Rows from block 3 of a small sound classifier, named by matrix and row number. Each number is 128 + 32 x the weight over its row's rms, rounded and kept within 0 to 255. All counts start at 0. Numbers have three digits each.
After each channel's rows are labels from the 100 clips, of 14976, where the channel reaches its highest value: "responds to" is what is common among them. Only what is clearly more common there than usual is listed. The data: acted Russian speech (Dusha).
# c30: last pointwise conv (model.blocks.3.c3.0.weight, 320x320x1), inputs 0-79

c30.59:168164184180214108208058217073192162080107161132184158169176138154204073074069184084107107182123193160118117026145097076128146093058125144046185183152111084181119176167150141103189127183127099212139068114200100145039113048213057131199181046
responds to: emotion: neutral

c30.84:089102090221136087192068159113109094136156186077114131131193072166250056091115168118069148159161093138078059078119101129099090141117081081098098104091139069189079144138070130104099160177071069147080066060144080127075147122181075079117101079
responds to: emotion: neutral

c30.200:137135213147213102122067151064156135062069146108209153171113115152149042050059105071100067099117179185094093041115093049111127094050132173064209151181049059122102197184196154068199115170095061149111041086151136113083128121129051126171182048
responds to: emotion: neutral

c30.220:125140123145138162128071137127139137176230133147131116119119147128155184204132166104143217167143111118153141087165215212157144154139071129108128143122216172122155143124103108203123107149132183141149174146153092164197136141126078138103120060
responds to: emotion: sad

c30.99:115112158163139141110195123179087122167120172127173156149083113073130132122188116178136122120137128172158124217133103127148113129188145206191163089216117152101128187165177157119131053161137128100122120145091137133112128137099196153124132201
responds to: emotion: positive

c30.131:092107112119129096139146125149126104161159120108097113104144106158119151154151099146079162087104118100082095134098141153080109180146097124137115133134165145139080108102098107160116189112093146129104150094129084111164178087135150105124093143
responds to: emotion: sad

c30.66:101102105137143108158155145174112104161109163118146120113189117128135075089169110172117110113107120119107124164115106118109116135168028145151111116164108077137108119121124106105102108125112077121117063107124158133073146160165171108120097151
responds to: emotion: positive

c30.98:229193217107185110188075230095209187100127076134190167210139124116112083087086140086097111131123232191099116090155085119109152139093141148073209182105124109136113130196197187115237168104127068209132093119167052188067138021165096155230215099
responds to: emotion: neutral

c30.167:132123108111117138166121115152121132160178120104120131083178099121111164169154150142123170151154125083130097131115176174130099160150071124131103125115170152180105087082125127171121134088098165124104166094136187109175129170185133148121122120
responds to: emotion: positive

c30.144:121142100088090118132063134065138131071103058109095109106136108132096106107061147082112107151131096108121101074121119092122123136065101111073102141104121111132108106095102118114098123094100101140109088105134116140098104118134072094092115078
responds to: emotion: positive

c30.271:072072075075084098076141086140081080180178075062086094084142059159077153184150086141090171092125077092104051136079169171084063167164094101156083081095189145099072103087092105187075145094076141076063161061088116102144124051087140097066086125
responds to: emotion: sad

c30.193:203199171070152114219072195063202201074097096129169155160200133128084091070069179067115094184096176132121115060142085078122133085056100138081158181140093088231108134132149147075181148132114101218134093107196114123074101093244077185169200065
responds to: emotion: neutral

c30.134:193189172053153094212020183063189181108187067117157137173187112162072151166067179039118199172138182156117112054141167167140125129084130134073163171134176158206097142158143139173182170133117161200119165128174104135180126134221048164186195029
responds to: emotion: angry

c30.65:147133161140173085145158150141136144125070139087165143111145086134144077063138149135095066154135163112084086141097080080082092131132083143126159138134060084146079134114153159057163098115080084148092087090146180089085138119162148167157146154
responds to: emotion: positive

c30.316:128146095036081192110085103093142143107124043203067081097111226111063156151102145069210121144128102080181255085145141130150189108108091082109094162083124162124202076077086075138104124075230152135218147255160102128138111052112105093106102083
responds to: emotion: sad

c30.240:122132093021084219098145096160141133156148043186085090101102213116023162157160131153184154132124094102208231160140144148152170116164114102162095156096144161110209097098097088144097097101226148124203153229144122144134125066106165102096104141
responds to: emotion: sad

c30.43:073092104034072096110167073168059101135075054092131103092171097046025066040163111168116082113122073118100117175109048093100090102163054175153101082176049073154094114101173116043089097115076084056106056102064147090041097177117174148057093163
responds to: emotion: positive

c30.298:175182167146168122223064188060195183053077135131171163161224133149156077068055199066098084195105182156124109037155102060136138094046094147063166180154078082231114148151151156097177139153102102210138075112199117132058112067247061165173201055
responds to: emotion: neutral

c30.227:175182172067151111241074186077202187077097086131162182167235129135076081071078180074107094177100163136113110060150095071106142109071104128074162178123099087241101128135153173082166174121113099197136092111187111115072113063255077160154197063
responds to: emotion: neutral

c30.202:096099082173125105123080095147102102165221168088087087090139093093164181205144089135115214097119082087129118106084189234121084097132080071084081096055183145149096094082086096185081123122127176107092175095091075093221092113150101124077098094
responds to: emotion: sad

c30.210:076104102120117148206083162072098112062078112121117186137234108085116027063081110079113083100113105124146112066143072065119107141065124135087113103125038073195129122129104169048087082108072045113123064104103120133110162011215070109088098088
responds to: emotion: positive

c30.106:201180166053153120173071160059196203061062061145138114130142146136063104061054147077132078151106191113127130074128069060119131114053148110081157179112054112162122103129120102050183137097128112196146097121177089122070116113195085165182189083
responds to: emotion: neutral

c30.223:115098104075112070128078120076108107085077097087100112095187090146084062064075098079092092099143113093065095057082071078080094155067061130102109111130064070146066111090100106054115140110097078111088069091105143082080129191142081127112108063
responds to: emotion: positive

c30.110:126138109037096247130046109065144138094125032231107109093127246121038170159069146060206107151125111080245247036151138142158193140084151082085109160080142174130255069085106133145116143042235157134230146246157142144122115040131048121106116041
responds to: emotion: sad

c30.278:130146103173117166138086140146147139180224170152113113118142148116171162189145160130151211157170099122171141100170199197168146145146071105104112146091200154133154133127092103194115104139136163146152159148154100165180133184148094107099118082
responds to: emotion: sad

c30.248:144136130228161108143127126123133141113110238125162094106136122202246086096111128124115115128138161119110107098128108105113132158107127098127130138103102086133116127116118101089144154139095096135126101106133140122087162137150123126179132118
responds to: emotion: positive

c30.252:130129109076105164122066125110130129147186102168100117108123175121067210196116157102187159159127114090173181085131188183144154119137117087086114143092180181123166099099107123188124116085183189133165190193142097108170097150127079099098116078
responds to: emotion: sad

c30.266:115104223159219113089118192070133110078078191118215169221117130122139061074082075087085071075134148242101112104106089072137138084080123162131214126175067068107142255241190124054166129226094068137122064104133131154111152158116099097139172092
responds to: emotion: neutral