From a checkpoint of a small sound classifier.
Training: 25400 steps, batches of 64, held-out accuracy 75%.
Data: trained on acted Russian speech (Dusha), 26041 training examples, 62.4 epochs.
Rows from block 7 of a small sound classifier, named by matrix and row number. Each number is 500 + 25 x the weight over its row's rms, rounded and kept within 0 to 999. All counts start at 0. Numbers have three digits each.
Before each channel's rows are labels from the 100 clips, of 14976, where the channel reaches its highest value: "responds to" is what is common among them. Only what is clearly more common there than usual is listed. The data: acted Russian speech (Dusha).
# c30: last pointwise conv (model.blocks.7.c3.0.weight, 320x320x1), inputs 160-319

responds to: emotion: neutral
c30.39:469507483498486496496491483495513453448432498488500482443447496497492483490507500475491434488494450482505489443488499452498496443488422488506501474455483426428451468485462501508489488507448496479477474445483494487491483498519495492489459512507583492498506488496493501500490502505500478494496503494489492505504495500500504497492504500500497493507484470496504497497496496492495502494500502450494506487504500506501525499511504491490454500498506496497498498486488484486493496488501500

responds to: emotion: neutral
c30.295:506492484498465487464504446484465473467497482504504516527450488495495495493458500480485522496449536465498491492488495500497505489489531489499486475493481491537522459494520488432490500478531493482485510519475485502457506494490452492431460454501499435504499485492501504509504504492494486489488507495456502497499499464498455503488479498461487472456490488511486461501488480495490490447502500499501454496486497506452516499476494480485502508496474479502490500480479446467499491427484494

responds to: emotion: angry
c30.49:466491497492480504491468468497463490487479506476498466467498505489488474492459493494491487519479477501509490480492509475486483473485478498495510464492495478475461528502460500464499503473468484502495464479512511486456511500478463502468529428506530473488486503499500494473459509499495455494495501497494476503499490466499458488486477499462506456458499444485514465503461472495459490460497503460492464504512481500465503494467502494515447487507476480497494498514509449495488481468504476

responds to: emotion: neutral
c30.191:499491493488460484456499448480473495491528480494496522539455484503494495491462494477498544486442563484495491493481490500494498492492566494495489473535482492568544457498552479442486486485562488482465510539489498503458509485473438452439459467501473453498498485485499504496500509494489492502487504497455501499487494461498468496487473496453490484456490482491504467494501455465488491469489496495492462493497491500454502496481495494493502502485462456491496495491486477467496492441484499

responds to: emotion: neutral
c30.249:499494497505453494477496471500474499505564498506497506530489493491490497504462504475499551492458544490490508478505496503509494537510581507491499495522501490580535479495524491448491502471553499500489507535501493502460509501445460489459482470501457450506507497505496500504490516494497480514504509488453512487493498465508460504488462503460502468456486490491477446506489471493451507449494491482504454500481514497462511503458495485477489501503459475503488490479473455486496501459492495

responds to: emotion: positive
c30.79:500509500507476497485496530507515586552583504507503508506438506514511503513524519463498510467479510525497500463515498473490503563497515506489496484509509452513517480501501499489505496520523509485509508523543488506494507498480467500483460508492522503515527478528519498529477515495515512513518506506512529514515501523523511498523522521523508517541490492500504520514495540495481510532532518452508519507494528527545529517493502506470458542524501529521491492495482541492535492519484509

responds to: emotion: positive
c30.247:466490494500508490507469494490519474472436489490501471436451492489482480482516495492500440492509443492497497464495497468487498448481434489502501458447495436424434481501452497509496487517435492486490468449490496471507493499520511494509467515490585509494494480500499500500483491501493484496486504500504493511489486515501512493490515492514486503514486466504499506495491512494503503506480495464483514495501495505514524499521499500488458502501509515496492488482481504483498489500490503

responds to: emotion: neutral
c30.105:537520530529477528532532470525482503477462530522495511483551535504532530538502501547514476506476493494497528548524499514541542476533486531521524550496532564471500544501507473514461511495508524525460519502479504526471485526473534518531546478496463559505517551515510509526522528514522518507506500507481520490507510472511485545528481509468555476476552538512521487513530468529483509478508503508546451517522535458453466527484516521558469484504517477542512505555582474550521516538522519

responds to: emotion: positive
c30.201:534536532534513536517535503531517502510500532535542535486544528513533533536488502554524517513516516507499538541533513525543551499537510534533545532501537541512506550520507489494487532502503533542464537487492554531518537531491485540517531489478500528473481515480505485481518475501544533477469482492501482474482474498486491505537513491511528517501548532481492495486486494550502476487480470523494516497526529513491516528528472523562499487466494506482543488564527477549523514501491495

responds to: emotion: angry
c30.107:507486496500470493468511480493481515523528484503502514555519494493504501497459496492493566484478568503496500512487493531491488520508572485494510503552496537570555490494548512470510504476564497500528528561513495509483541491494467504480493465499436479495498490501494499499506500486504520492495497487480498499500500471498483497495487503498489502470494517502497483497501486506511488492500496528503466499482504497485498501470497501476558499500491479502503497501491503501504505457495501

responds to: emotion: angry
c30.126:492491486486516490493495517481477441432441487492500476481437485494493503497461485469481465489518501452509476478497494482485489456476474484516487424478489453503509449499503533447524489472463491496548496476503497493523504477514498503502451451514504473484503506498482490487461501526507470492505491501509479512502484491499497493485522509500501488474488458499492494491479496491481506511485500484501475496483495497483501490473500501484506498504496498497496496505479500513494471454500499

responds to: emotion: neutral
c30.169:507492494491489495480505455499467542548574494502496519561504484501488496489488505489497576487474565491498494519484499533487488563494587494502492495549481515553553473496544498474472501482560492493468527565474497511483515494482461499459459484495439476490495492500494493494510499501493490493498498498475494496500498488502486483486489497489501496490479495493495502499503477488516497493493497514494507497492479500490511481490494484483526499498482493482485504492469495492488493474490491

responds to: emotion: neutral
c30.214:488504485493507497484494473510496524520530489497519484519480495535496487522471529461518509447499513511498512455489501426535519533503537523489518491513503464546519460458504478488460530484513527494472521511512529492495524517434500470487449431508510467504495458507518495521490537501501493515498511512499510507501509495520484493483450502430501435481472503509530485516498504476451509512533526402516459529479495499486484535507520494477426508526512486540486503485499448489540484444510520

responds to: emotion: angry
c30.138:489485506515478512492497459497469555558588485503505502544519503509500492505481499494495548503464529515518505501484492525500496542496565493501517496537490524552526485511520506468494499489541505489502502539497500505478527511455476500488510461491450452495500516502497503495483504487495496496498493495481502507490511470500486524494470500482492491488495471495492478500496499502477500489500502504496432506500502497477509497469511499514492514503479500501480502499496500492508508470496510

responds to: emotion: angry
c30.229:509491489506482493488512460498464508504550484489513513545507489476504507497469492498495537494460545473505489516500505524504500509498566496511524483515496536588518502496508519444511496469525499491533518522509507503449557495474469506501513455509462467493496499500497496495500499492494538502506506486486504511492495474495474501503487458490491516465482516481500476491508486496535481470487502529497462487503499513480551504460484487487546497499478483470499501490472514503497510447501494