From a checkpoint of a small sound classifier.
Model: log mel input, arch ecapa_tdnn, norm batchnorm, activation relu, depths [12], widths [320].
Training: adamw at rate 0.0049, 25400 steps, held-out accuracy 75%.
Data: trained on acted Russian speech (Dusha), 62.4 epochs.
Rows from block 7 of a small sound classifier, named by matrix and row number. Each number is 128 + 32 x the weight over its row's rms, rounded and kept within 0 to 255. All counts start at 0. Numbers have three digits each. After the name is the row's rms in percent of the matrix's.
Before each channel's rows are labels from the 100 clips, of 14976, where the channel reaches its highest value: "strongest on" is what is common among them. Only what is clearly more common there than usual is listed. The data: acted Russian speech (Dusha).
# c30: last pointwise conv (model.blocks.7.c3.0.weight, 320x320x1), inputs 0-159

strongest on: emotion: sad
c30.14 099:045083104075083098104081071062086092094099098095086084092100159178120080101072122062075108105093070138091104056092039092096100063090142094102095067085078098098087187080102093089076096096111072173102041097119091076085155079121098086100100091117087122097122105097077136095126078098105118115137116095105123127114087095131068133103099098133119099092141123095094141136119097094151098120133121099135120079096094095100103133087098098160059117096107099098111096133128130103098134093095074

strongest on: emotion: sad
c30.98 051:128095103058108092123117121109139146132088104106133072082126202149110099113150105089098144119107112175121113128110123114117057074016154095110090104126132108105093165107111087077055074111121112165098058101128103046132178141118118061140070109063103114115118086086080103086136077094084113128114121098143129124143133120143143147149040111133119103106126141100108133129138093056125087119112137137125121114097126130114116124088104113182086119087148125070121108115119138083112117125102077

strongest on: emotion: angry
c30.82 097:101153163133123190116122166092112133105104139184152189092107041115083182102207150209168106106100041134117106110107111106142153220202129084123166167077103120088131088123082109105191084160129108086073181093122099196082037105152129213096097125109092134114127094175097090104104175103165162108135130106116122128128108102107115109061194097107132111105127141094102122115142153095120116125119128095116133109112093104107101121103112092093191119114083109092160113120102107065113106102106170

strongest on: emotion: angry
c30.49 068:159096180176146095110156082146120160105079075090168112091097166166122076111101179108087137098109107138110108187094095078152158106110125090098093097076106092107096151082131099088100082145166103159083081111136098086104165097112085099101070095053077125102124052177082136071149155081159133130121119079106136131111095064111118131075167093130126104092136127084084126117134140073140060119132140084119128081067086081066098134068088081157074125088098080093149078148115128074072145078077108

strongest on: emotion: angry
c30.193 099:166152175163141168116186193106154178107127130159157210087112083121129184129218159213177128110124188111102123165088158127157171218196126095132193195091071120122134077178138120129226117156173081113111195119119129168086085153118108226098140088113098126105139119160079150104151190105166154152132124104099147133175094104133169121102163095134136093113124124090093132134156156108144119142165123112143119091092102087107093145073136116106193126115076097103178099134131140114118147082084173

strongest on: emotion: sad
c30.36 112:046096082074086090107076073070091072105103108110063069091110190166126083107057102059058120106097073129104099053093036105093108062078136112093091052101083118103099180066111098089073098081064079163108046092125084072086173081121102093107128104103091109121115122084100132095131078107092100118138120098097132133113100111137071136120082108130130088110142113103112136127101102104139118118122132106129118076105113109117110123098110105152067125106105105107079112126125116127114123099114059

strongest on: emotion: sad
c30.99 089:097093111129125082099091085096094106092080091085106094103088197167110082100060130080092123094093080118128098118101072080104108072085113102080062066106098084092085167093115085099069083123116109162115079077145086087095201115133085094094101134086115110097117076105093164097138079091137126127124117088109142127118092092133059098096114093104129100087125112078091125124113123093121085126116119073142138109092078090089095113127085074154065114081091083071122090117113132111096109101089084

strongest on: emotion: angry
c30.138 049:161191185182142153156169174110133176143129191161180211082105060159130177136210190217157130137133141121116150154097140137163196254196150114124202153101108155121170114137120130138205110203152109150109201123127151154079068128108166231117125089130089139086133136208103139081106212113181179131140118108112118132157109091129174157088191114126129102115114144094114141136149177087138125139135148126127132110109096103133123120078139083121159116107113112095175098122143120095116121102111196

strongest on: emotion: sad
c30.243 082:098079114086115077088090073096084105094079089085092063109094174175117079087068134067096135087090070134098085086119060085109084103071143083084076070105105074078094184090118088097063091133123096158083077083133084066122176107121082079091087093089091124097124078091099135103112078087118117118125133087113123114118099076131079117082108084126120100068131129092084132124135124098139095135116125079108140081079090090092077115100086085166081128079102080095115073112113129088086136088079089

strongest on: emotion: neutral
c30.142 098:070120087070098085119086065070127088143112123102088046139138196130165068150031093028058102134133080128129138037123024124122110036051122141123049058146115116130136173061150110120013122095089111145141029114114117041122181076118114053136147122136114132152133147075128124135124086136098107121130112126107137131123126136142099118124081140128131122138145108133131138126125108146132147147126132131124115120142137134145144131124134140140049133129121132142102137130129126137135124120136037

strongest on: emotion: positive
c30.60 079:074151097133163077137095070119136101154168159070095078172142190189155081155059122048055123156158100133147146079161064145146143062067125152132102092163161142161152211092166145149079154125099155179150059135141153077159190099136141059176156142143156110106101119057155129157097083125100095107121130110118120114093132107119090122112099126127129138107131126122117125113112101142125126140114125140106159139111137111131096115136108135161057113113135113135107128100124124097117101127119067

strongest on: emotion: positive
c30.74 134:027086080058101091096076059052104079124094096104081049110130192124153080133050102048057088132101063132123114056099037101093109056065132130111077050124091104124113170061158086118054107093098094143115044106127103062111178076121080072133140116135119121142128135081112133122129085145106105119135110126138135120130119141127102115147073137121138125132135103119133145129115113135137142137139117129137112112138134138137142140117136134134026119122126133133080146133125138146139116122147055

strongest on: emotion: sad
c30.2 103:045075110082107080091095086081089103086084097090070081085095179171120073086056116082079119095079065113100086077094066084109112085091128094082084082092094092082087188087105078079079082116105087159100090069122076088110181097118094095105092110090090118099123085099084138100124076098125120119142119086095135132115084098127068123110100081129119083085146114079095128121110113100121111119109127093130125078095096094088087110097097098151084118090100093090073095115119137082087124087099067

strongest on: emotion: angry
c30.270 065:146195202130149144150182192142136173110137174149173194074107061172116144123196176196134140121114044130101141161105118119178169206198142107136178155106100112131179126117145135130191118183165094132102168126136143144112083126134131206100123104126080145109138087172102111103107190109185171116116113113127110133118106125130182120068224100110120129103122130088112132117167192102134113117094126078101145112122084106102098110092142095122162101127091122098175086117119110085115104097116175

strongest on: emotion: neutral
c30.93 112:110116174154114189115161187098128157113118123185164221092109071087052171095171146189221104107109118123121096162094153128170170229216114106112224187109088132094113036160042119101197112154160080076118207106127103241095071152131121255115112136114099135129118118192101108103123194116174160126111112114102138127142091119128120124114165115134122100115088116110120104100141165118133122109123122109122098089119110126116115113104120120077178130110109115106167116127126117122124124111129194