config.yaml
arch: "ecapa_tdnn"
activation: "relu"
lr: 0.0049
batch_size: 64
epochs: 62.4
Rows from block 3 of a small sound classifier, named by matrix and row number. Each number is 128 + 24 x the weight over its row's rms, rounded and kept within 0 to 255. All counts start at 0. Numbers have three digits each.
After each channel's rows are labels from the 100 clips, of 14976, where the channel reaches its highest value: "top examples" is what is common among them; "loudest band" is the band of the loudest frequency at the time of the peak. Only what is clearly more common there than usual is listed. The data: acted Russian speech (Dusha).
# c30: last pointwise conv (model.blocks.3.c3.0.weight, 320x320x1), inputs 80-159

c30.157:108127143141159110119140094125152155150111117138131137107106120135141126103113125156128135108117141178102148137131129128145143153110154110126112149154093111149131119134138088124102119154146129127124123156169138117105125133113114126139101117
top examples: emotion: positive
loudest band: 250 to 500 Hz

c30.283:077132114133149131132134136148153149129128124134139136133121134119137136077095124154132098084086146144118136142146130145137147140106113142129087143146134118145145126130131128098082132139136141133113137142151129089117129151122153096137135144
top examples: emotion: positive
loudest band: 250 to 500 Hz

c30.158:100135108095107121151088135128107115089149153111132105137131153126129115105108130145124108096107097102114099141126129132099126104127089147124106101114121132105112128126095094104119129102095125093134119094091105103114130115120092103119143139
top examples: emotion: sad
loudest band: 4000 to 8000 Hz

c30.35:134131132140152118145101114126140144124131136134124140131154152146124129142159122174131129139165148116186145140117128158166138146126056153129160148140129117147098126128135158136124140129156118139128112133119155134194129116124135133120129174
top examples: emotion: neutral
loudest band: 250 to 500 Hz

c30.101:142130144163166118123129110124149146157117142151108156122152121144137129147133131121131112130143166156172160117130131123165120141115136133136142149154120133155149125130154154153119131152168122135173097153140155155166125131118163157148116153
top examples: emotion: neutral
loudest band: 250 to 500 Hz

c30.31:125128122132130133142082115131130143128132117135120137123123138138138110117118129169122109113120123179126143134120129144140133148128090135127118128137103126131112127130153123123116111142137113087114104154140124124146128109115130095129114124
top examples: emotion: sad
loudest band: 250 to 500 Hz

c30.240:118130113092104132148063137107099106095148153084131113139136149137129128118121126146137125108119104093117093146128126138098135087125071141135120093109119124103085122125087087113135129116089117090128135085096114116107130108134115107122147137
top examples: emotion: sad
loudest band: 4000 to 8000 Hz

c30.71:113132129152151096118112119128162156160113117169109147124137120109140126109130121141120117113132149155083154126117129129142115155089131122122131153154107110146128114130149098133102110159157127104124127158158147126093123137114115118146116128
top examples: emotion: positive
loudest band: 250 to 500 Hz

c30.291:161131111110104131137115113128112108135126122104109099127118137139132128153174131189136181163170131115131099144120129137118116116104114108131163115096157130112154130127108128149135131123105131142147135099112116155124128126131139163128114131
top examples: emotion: sad
loudest band: 250 to 500 Hz

c30.177:131134134144159122097125099137156154143093110160104141103097100099143138121125132156135110135128150157084145109133129114145116147084146108118136147149112111149134112129140096151109103155150137106132125142140140146080129138117105127148101119
top examples: emotion: positive
loudest band: 250 to 500 Hz

c30.196:185127114094088122137118128126089085107143134089121081133109140129112128171167130135125170184176098120122085142111126126089117101119117119125182101079146128082125127125090139176160116093081127156123127095110091178116130124126145155109137124
top examples: emotion: sad
loudest band: 250 to 500 Hz

c30.175:130120155103126128156105138137159134164148120102114094142160151120124129127127132162134119128142157116097119140132124150111123154126101141127136135097112120109134128127104095133093127123114126107116126102112112132098126129127103116125141148
top examples: emotion: sad
loudest band: 250 to 500 Hz

c30.118:160125125100086121094149113105083079104100087105113095111081085105113132142118130079128142149117110133045103098103130083097110082095156100124132099093158113093172133129116140144131133110093128137105109112123106146056135129121120135110110078
top examples: emotion: sad
loudest band: 250 to 500 Hz

c30.56:148126109147146120116080105137158159163116127152096138114168125113118110120134128123129146132140148123104152112129128130155101153102104134121145156146116087154099120125152098142090118138154128085108127137123158132119129129128125139116113125
top examples: emotion: positive
loudest band: 250 to 500 Hz

c30.217:165133174108099134119172128125082088103120137094129094121142119139134135146173138131133147144171098113174094119126130127101122078153187117135166088088140137098169131129097127150121135123105130138155133083100103159177126130129139163140128131
top examples: emotion: neutral
loudest band: 250 to 500 Hz

c30.276:105126121096086117124111129143082092085120111099147107132145135125125130088088124163127036083098087097131088140133127162096146093142089139124109087108122117099072127127091147105118131117093120149123119092120107105125126126125144094126129156
top examples: emotion: neutral
loudest band: 250 to 500 Hz

c30.14:125127135133111117118119121122092107092115126118136142119156123143124136130159125152125125116161100126193104131122127155122128091136123137127149101130109126120094125125113152127123131126123116141145117117109123125193126125127142130134124156
top examples: emotion: neutral
loudest band: 250 to 500 Hz

c30.105:131132115145164130132071134122160160159129138154132139130122138114136127128128135155145119124129166132102156131133129140159136158063094129123128166154125131163124133130153102141123127110165134080127136134124161133100128126125114117132135129
top examples: emotion: positive
loudest band: 250 to 500 Hz

c30.206:103123129118109121095126107134108109106092091136113138103084090128122125063084128072128067083084122098118106088137128091121099102148107094125087109124143127126095125128121148089070125128115129141116112129141141092112126131127149096122099095
top examples: emotion: neutral
loudest band: 250 to 500 Hz

c30.249:145127149106092122114101104130089098106106121113108116106135109144126134116120126100138096121126111107180090103122127109103111097120097125126126090097137117103092122127101177137100132126100128133147106097126116141185128125120163129118105120
top examples: emotion: neutral
loudest band: 250 to 500 Hz

c30.51:147122120103109175132155137094117113135141130103130086143090135105115157141114134098165117154122175134038091130108128098137135118100180107101130145096186129121213135130096135132128127103116153153106159101108155128051143146129105119111136113
top examples: emotion: sad
loudest band: 250 to 500 Hz

c30.98:131115118148137135103156136129121126128108138149142124130075097133121123118078126089127104119086141112124138115137122101139142122164119106127097122126159154130119130131126160118145126110135124167148122112079152119125124159127143117131127104
top examples: emotion: neutral
loudest band: 250 to 500 Hz

c30.59:127128148127098117141129139129088101094136143109154123139175148127129137133161122164125126122166089111167100149132127169102144082129138160126160095124089126109092121125103135136144118118106116135147115095110109135170129121125128141132143178
top examples: emotion: neutral
loudest band: 250 to 500 Hz

c30.149:123127137129129123096132090128140140138100083122082124089167102126116129109138122151131136124142140127137124094120131110134102135106142119118127137125148107133153123128122121113086126126123125120122137123126127114146130118125127118123087110
top examples: emotion: positive
loudest band: 250 to 500 Hz; 500 to 1000 Hz

c30.295:106120125133122121106099094138128122133092092136090125096102107132122128057078128115126067088081150111124116101116125114135098111139115098126086130128135119133106129125124109092074127119135119133111126112120163082127129122128128092122092123
top examples: emotion: neutral
loudest band: 250 to 500 Hz

c30.313:096125115105110125094162096125118116126088086110086112097130087129123128082077124123134085085077108113098109092112130113113093102131131110125079112112160100110136133128104155094082144111108123159089116101105113092106124129123136081113091087
top examples: emotion: neutral
loudest band: 500 to 1000 Hz

c30.33:097128155117122113124121121142128124131125133109119105110118122107123118100114128158119084102116124120114096117120128120113112120115111124138114120119110120121099126129088110093107106108096128105109123098095117099095131112139126100126119112
top examples: emotion: sad
loudest band: 2000 to 4000 Hz

c30.141:118126115121120140110116112101130117146118132121097111117127101147119136128179125083137167130151126131213124092119129096123107122078112106128134122110138113112104134129110200120099153132125127135122119128138120124215126136124106138118115096
top examples: emotion: positive
loudest band: 250 to 500 Hz; 500 to 1000 Hz

c30.146:112128133110105122155111153132098104103151133111160118158174160121126136107093126176126052096101105117092101165130129181103165100128125157127112092116109125103114129128102134108140129119103129133125133102112110110089127125129136100124152179
top examples: emotion: neutral
loudest band: 250 to 500 Hz

c30.151:128122134127127130118129094123102123091114093118088125117139117128110134106141128126146122122133099113136122110118130119111109120109131120123128093127128102113122136130113160129068148118120134128117149125113106131142129145128137132114115123
top examples: emotion: positive
loudest band: 500 to 1000 Hz

c30.297:130126115131149125169133156121152151141167165130160145161192167133120120129090130155135093119101147134137140162122128168136149145170154169131098149149132128150160126127138140121156116149138127158143151152150139113132128141137126108122172164
top examples: emotion: positive
loudest band: 250 to 500 Hz

c30.9:101129135121134121139135136133131124112138122110146132148136144118136122097087124164127071074094133118106119146140127161116155109105134151120099118123123127116139131125121149108124129130111129133144123107104114105104128132124126119139136161
top examples: emotion: neutral
loudest band: 250 to 500 Hz

c30.67:173124116117096129132118105129107111119118146136100100122126125136125127178197127163131197174196103114163120130115126133100110125090117130122187114085129123104123125129102169161149131124113123135134130112094129164166126129122145160115101124
top examples: emotion: sad
loudest band: 250 to 500 Hz

c30.43:124134107160139099105127092120146146177077102142089115089111100105132137112115130133142135111112184111086140090121129106150097128090122108126116151132151137150192111126126120134116115119151129127128123102101173132107127136135153141139078077
top examples: emotion: positive
loudest band: 250 to 500 Hz

c30.280:116126131108102130107105105141101105114100107128108118110108105125127128095089127090128063107103115117136102112131127113110116102141101100125112095120146124112094127127098170118089135120108127142130120115133125117136127128129148105125106112
top examples: emotion: neutral
loudest band: 250 to 500 Hz

c30.239:155130122117109127110117094130130119142100105110095102100116110129128128137153131172132156149151140116123101113115125117110098116109109101126155129106135122112135124124097124148123126111107131133141136097094117154129127128128137158120096116
top examples: emotion: sad
loudest band: 250 to 500 Hz

c30.231:105126128118095120153112151136085098099151131112163121157151163125131137090086126178124048082104102116104102167130126182100166095137112148127111092115116124103092127128105140108142127123099127147125128106112118106095129125126143107127156176
top examples: emotion: neutral
loudest band: 250 to 500 Hz

c30.258:144133127137115117132095120126099095112129121139123099129158137124142122153178130125098143139180108096160119132133128138120126107133107134135168096107088147102110120128122134153119140139133091105142115104116131159164129123133146141146128137
top examples: emotion: sad
loudest band: 250 to 500 Hz

c30.316:109127113121143144163060146121137146114154163136144138148155161142128125104098128169134107097096128147119124149139128143132138125135078162135108122151116119135076128127109084107128121126129120077131130139130148110108134095137095102130157150
top examples: emotion: sad
loudest band: 4000 to 8000 Hz

c30.92:141131126124115123103145087143123123135093112129077116091104098133126137135136133136137141132133154127140117095114126089130093131087116101135149139116158122126157128125116152138118127122131135148141132118123159146125132133140140148127086091
top examples: emotion: sad
loudest band: 250 to 500 Hz

c30.70:119135138144151101119122121130151153148111114156120148125144123109148130118124141147126114117128142185066152128121130137142131163082154137119129145151104111147145106133158068141111099159153130093119121165169142132082122128124092112143121140
top examples: emotion: positive
loudest band: 250 to 500 Hz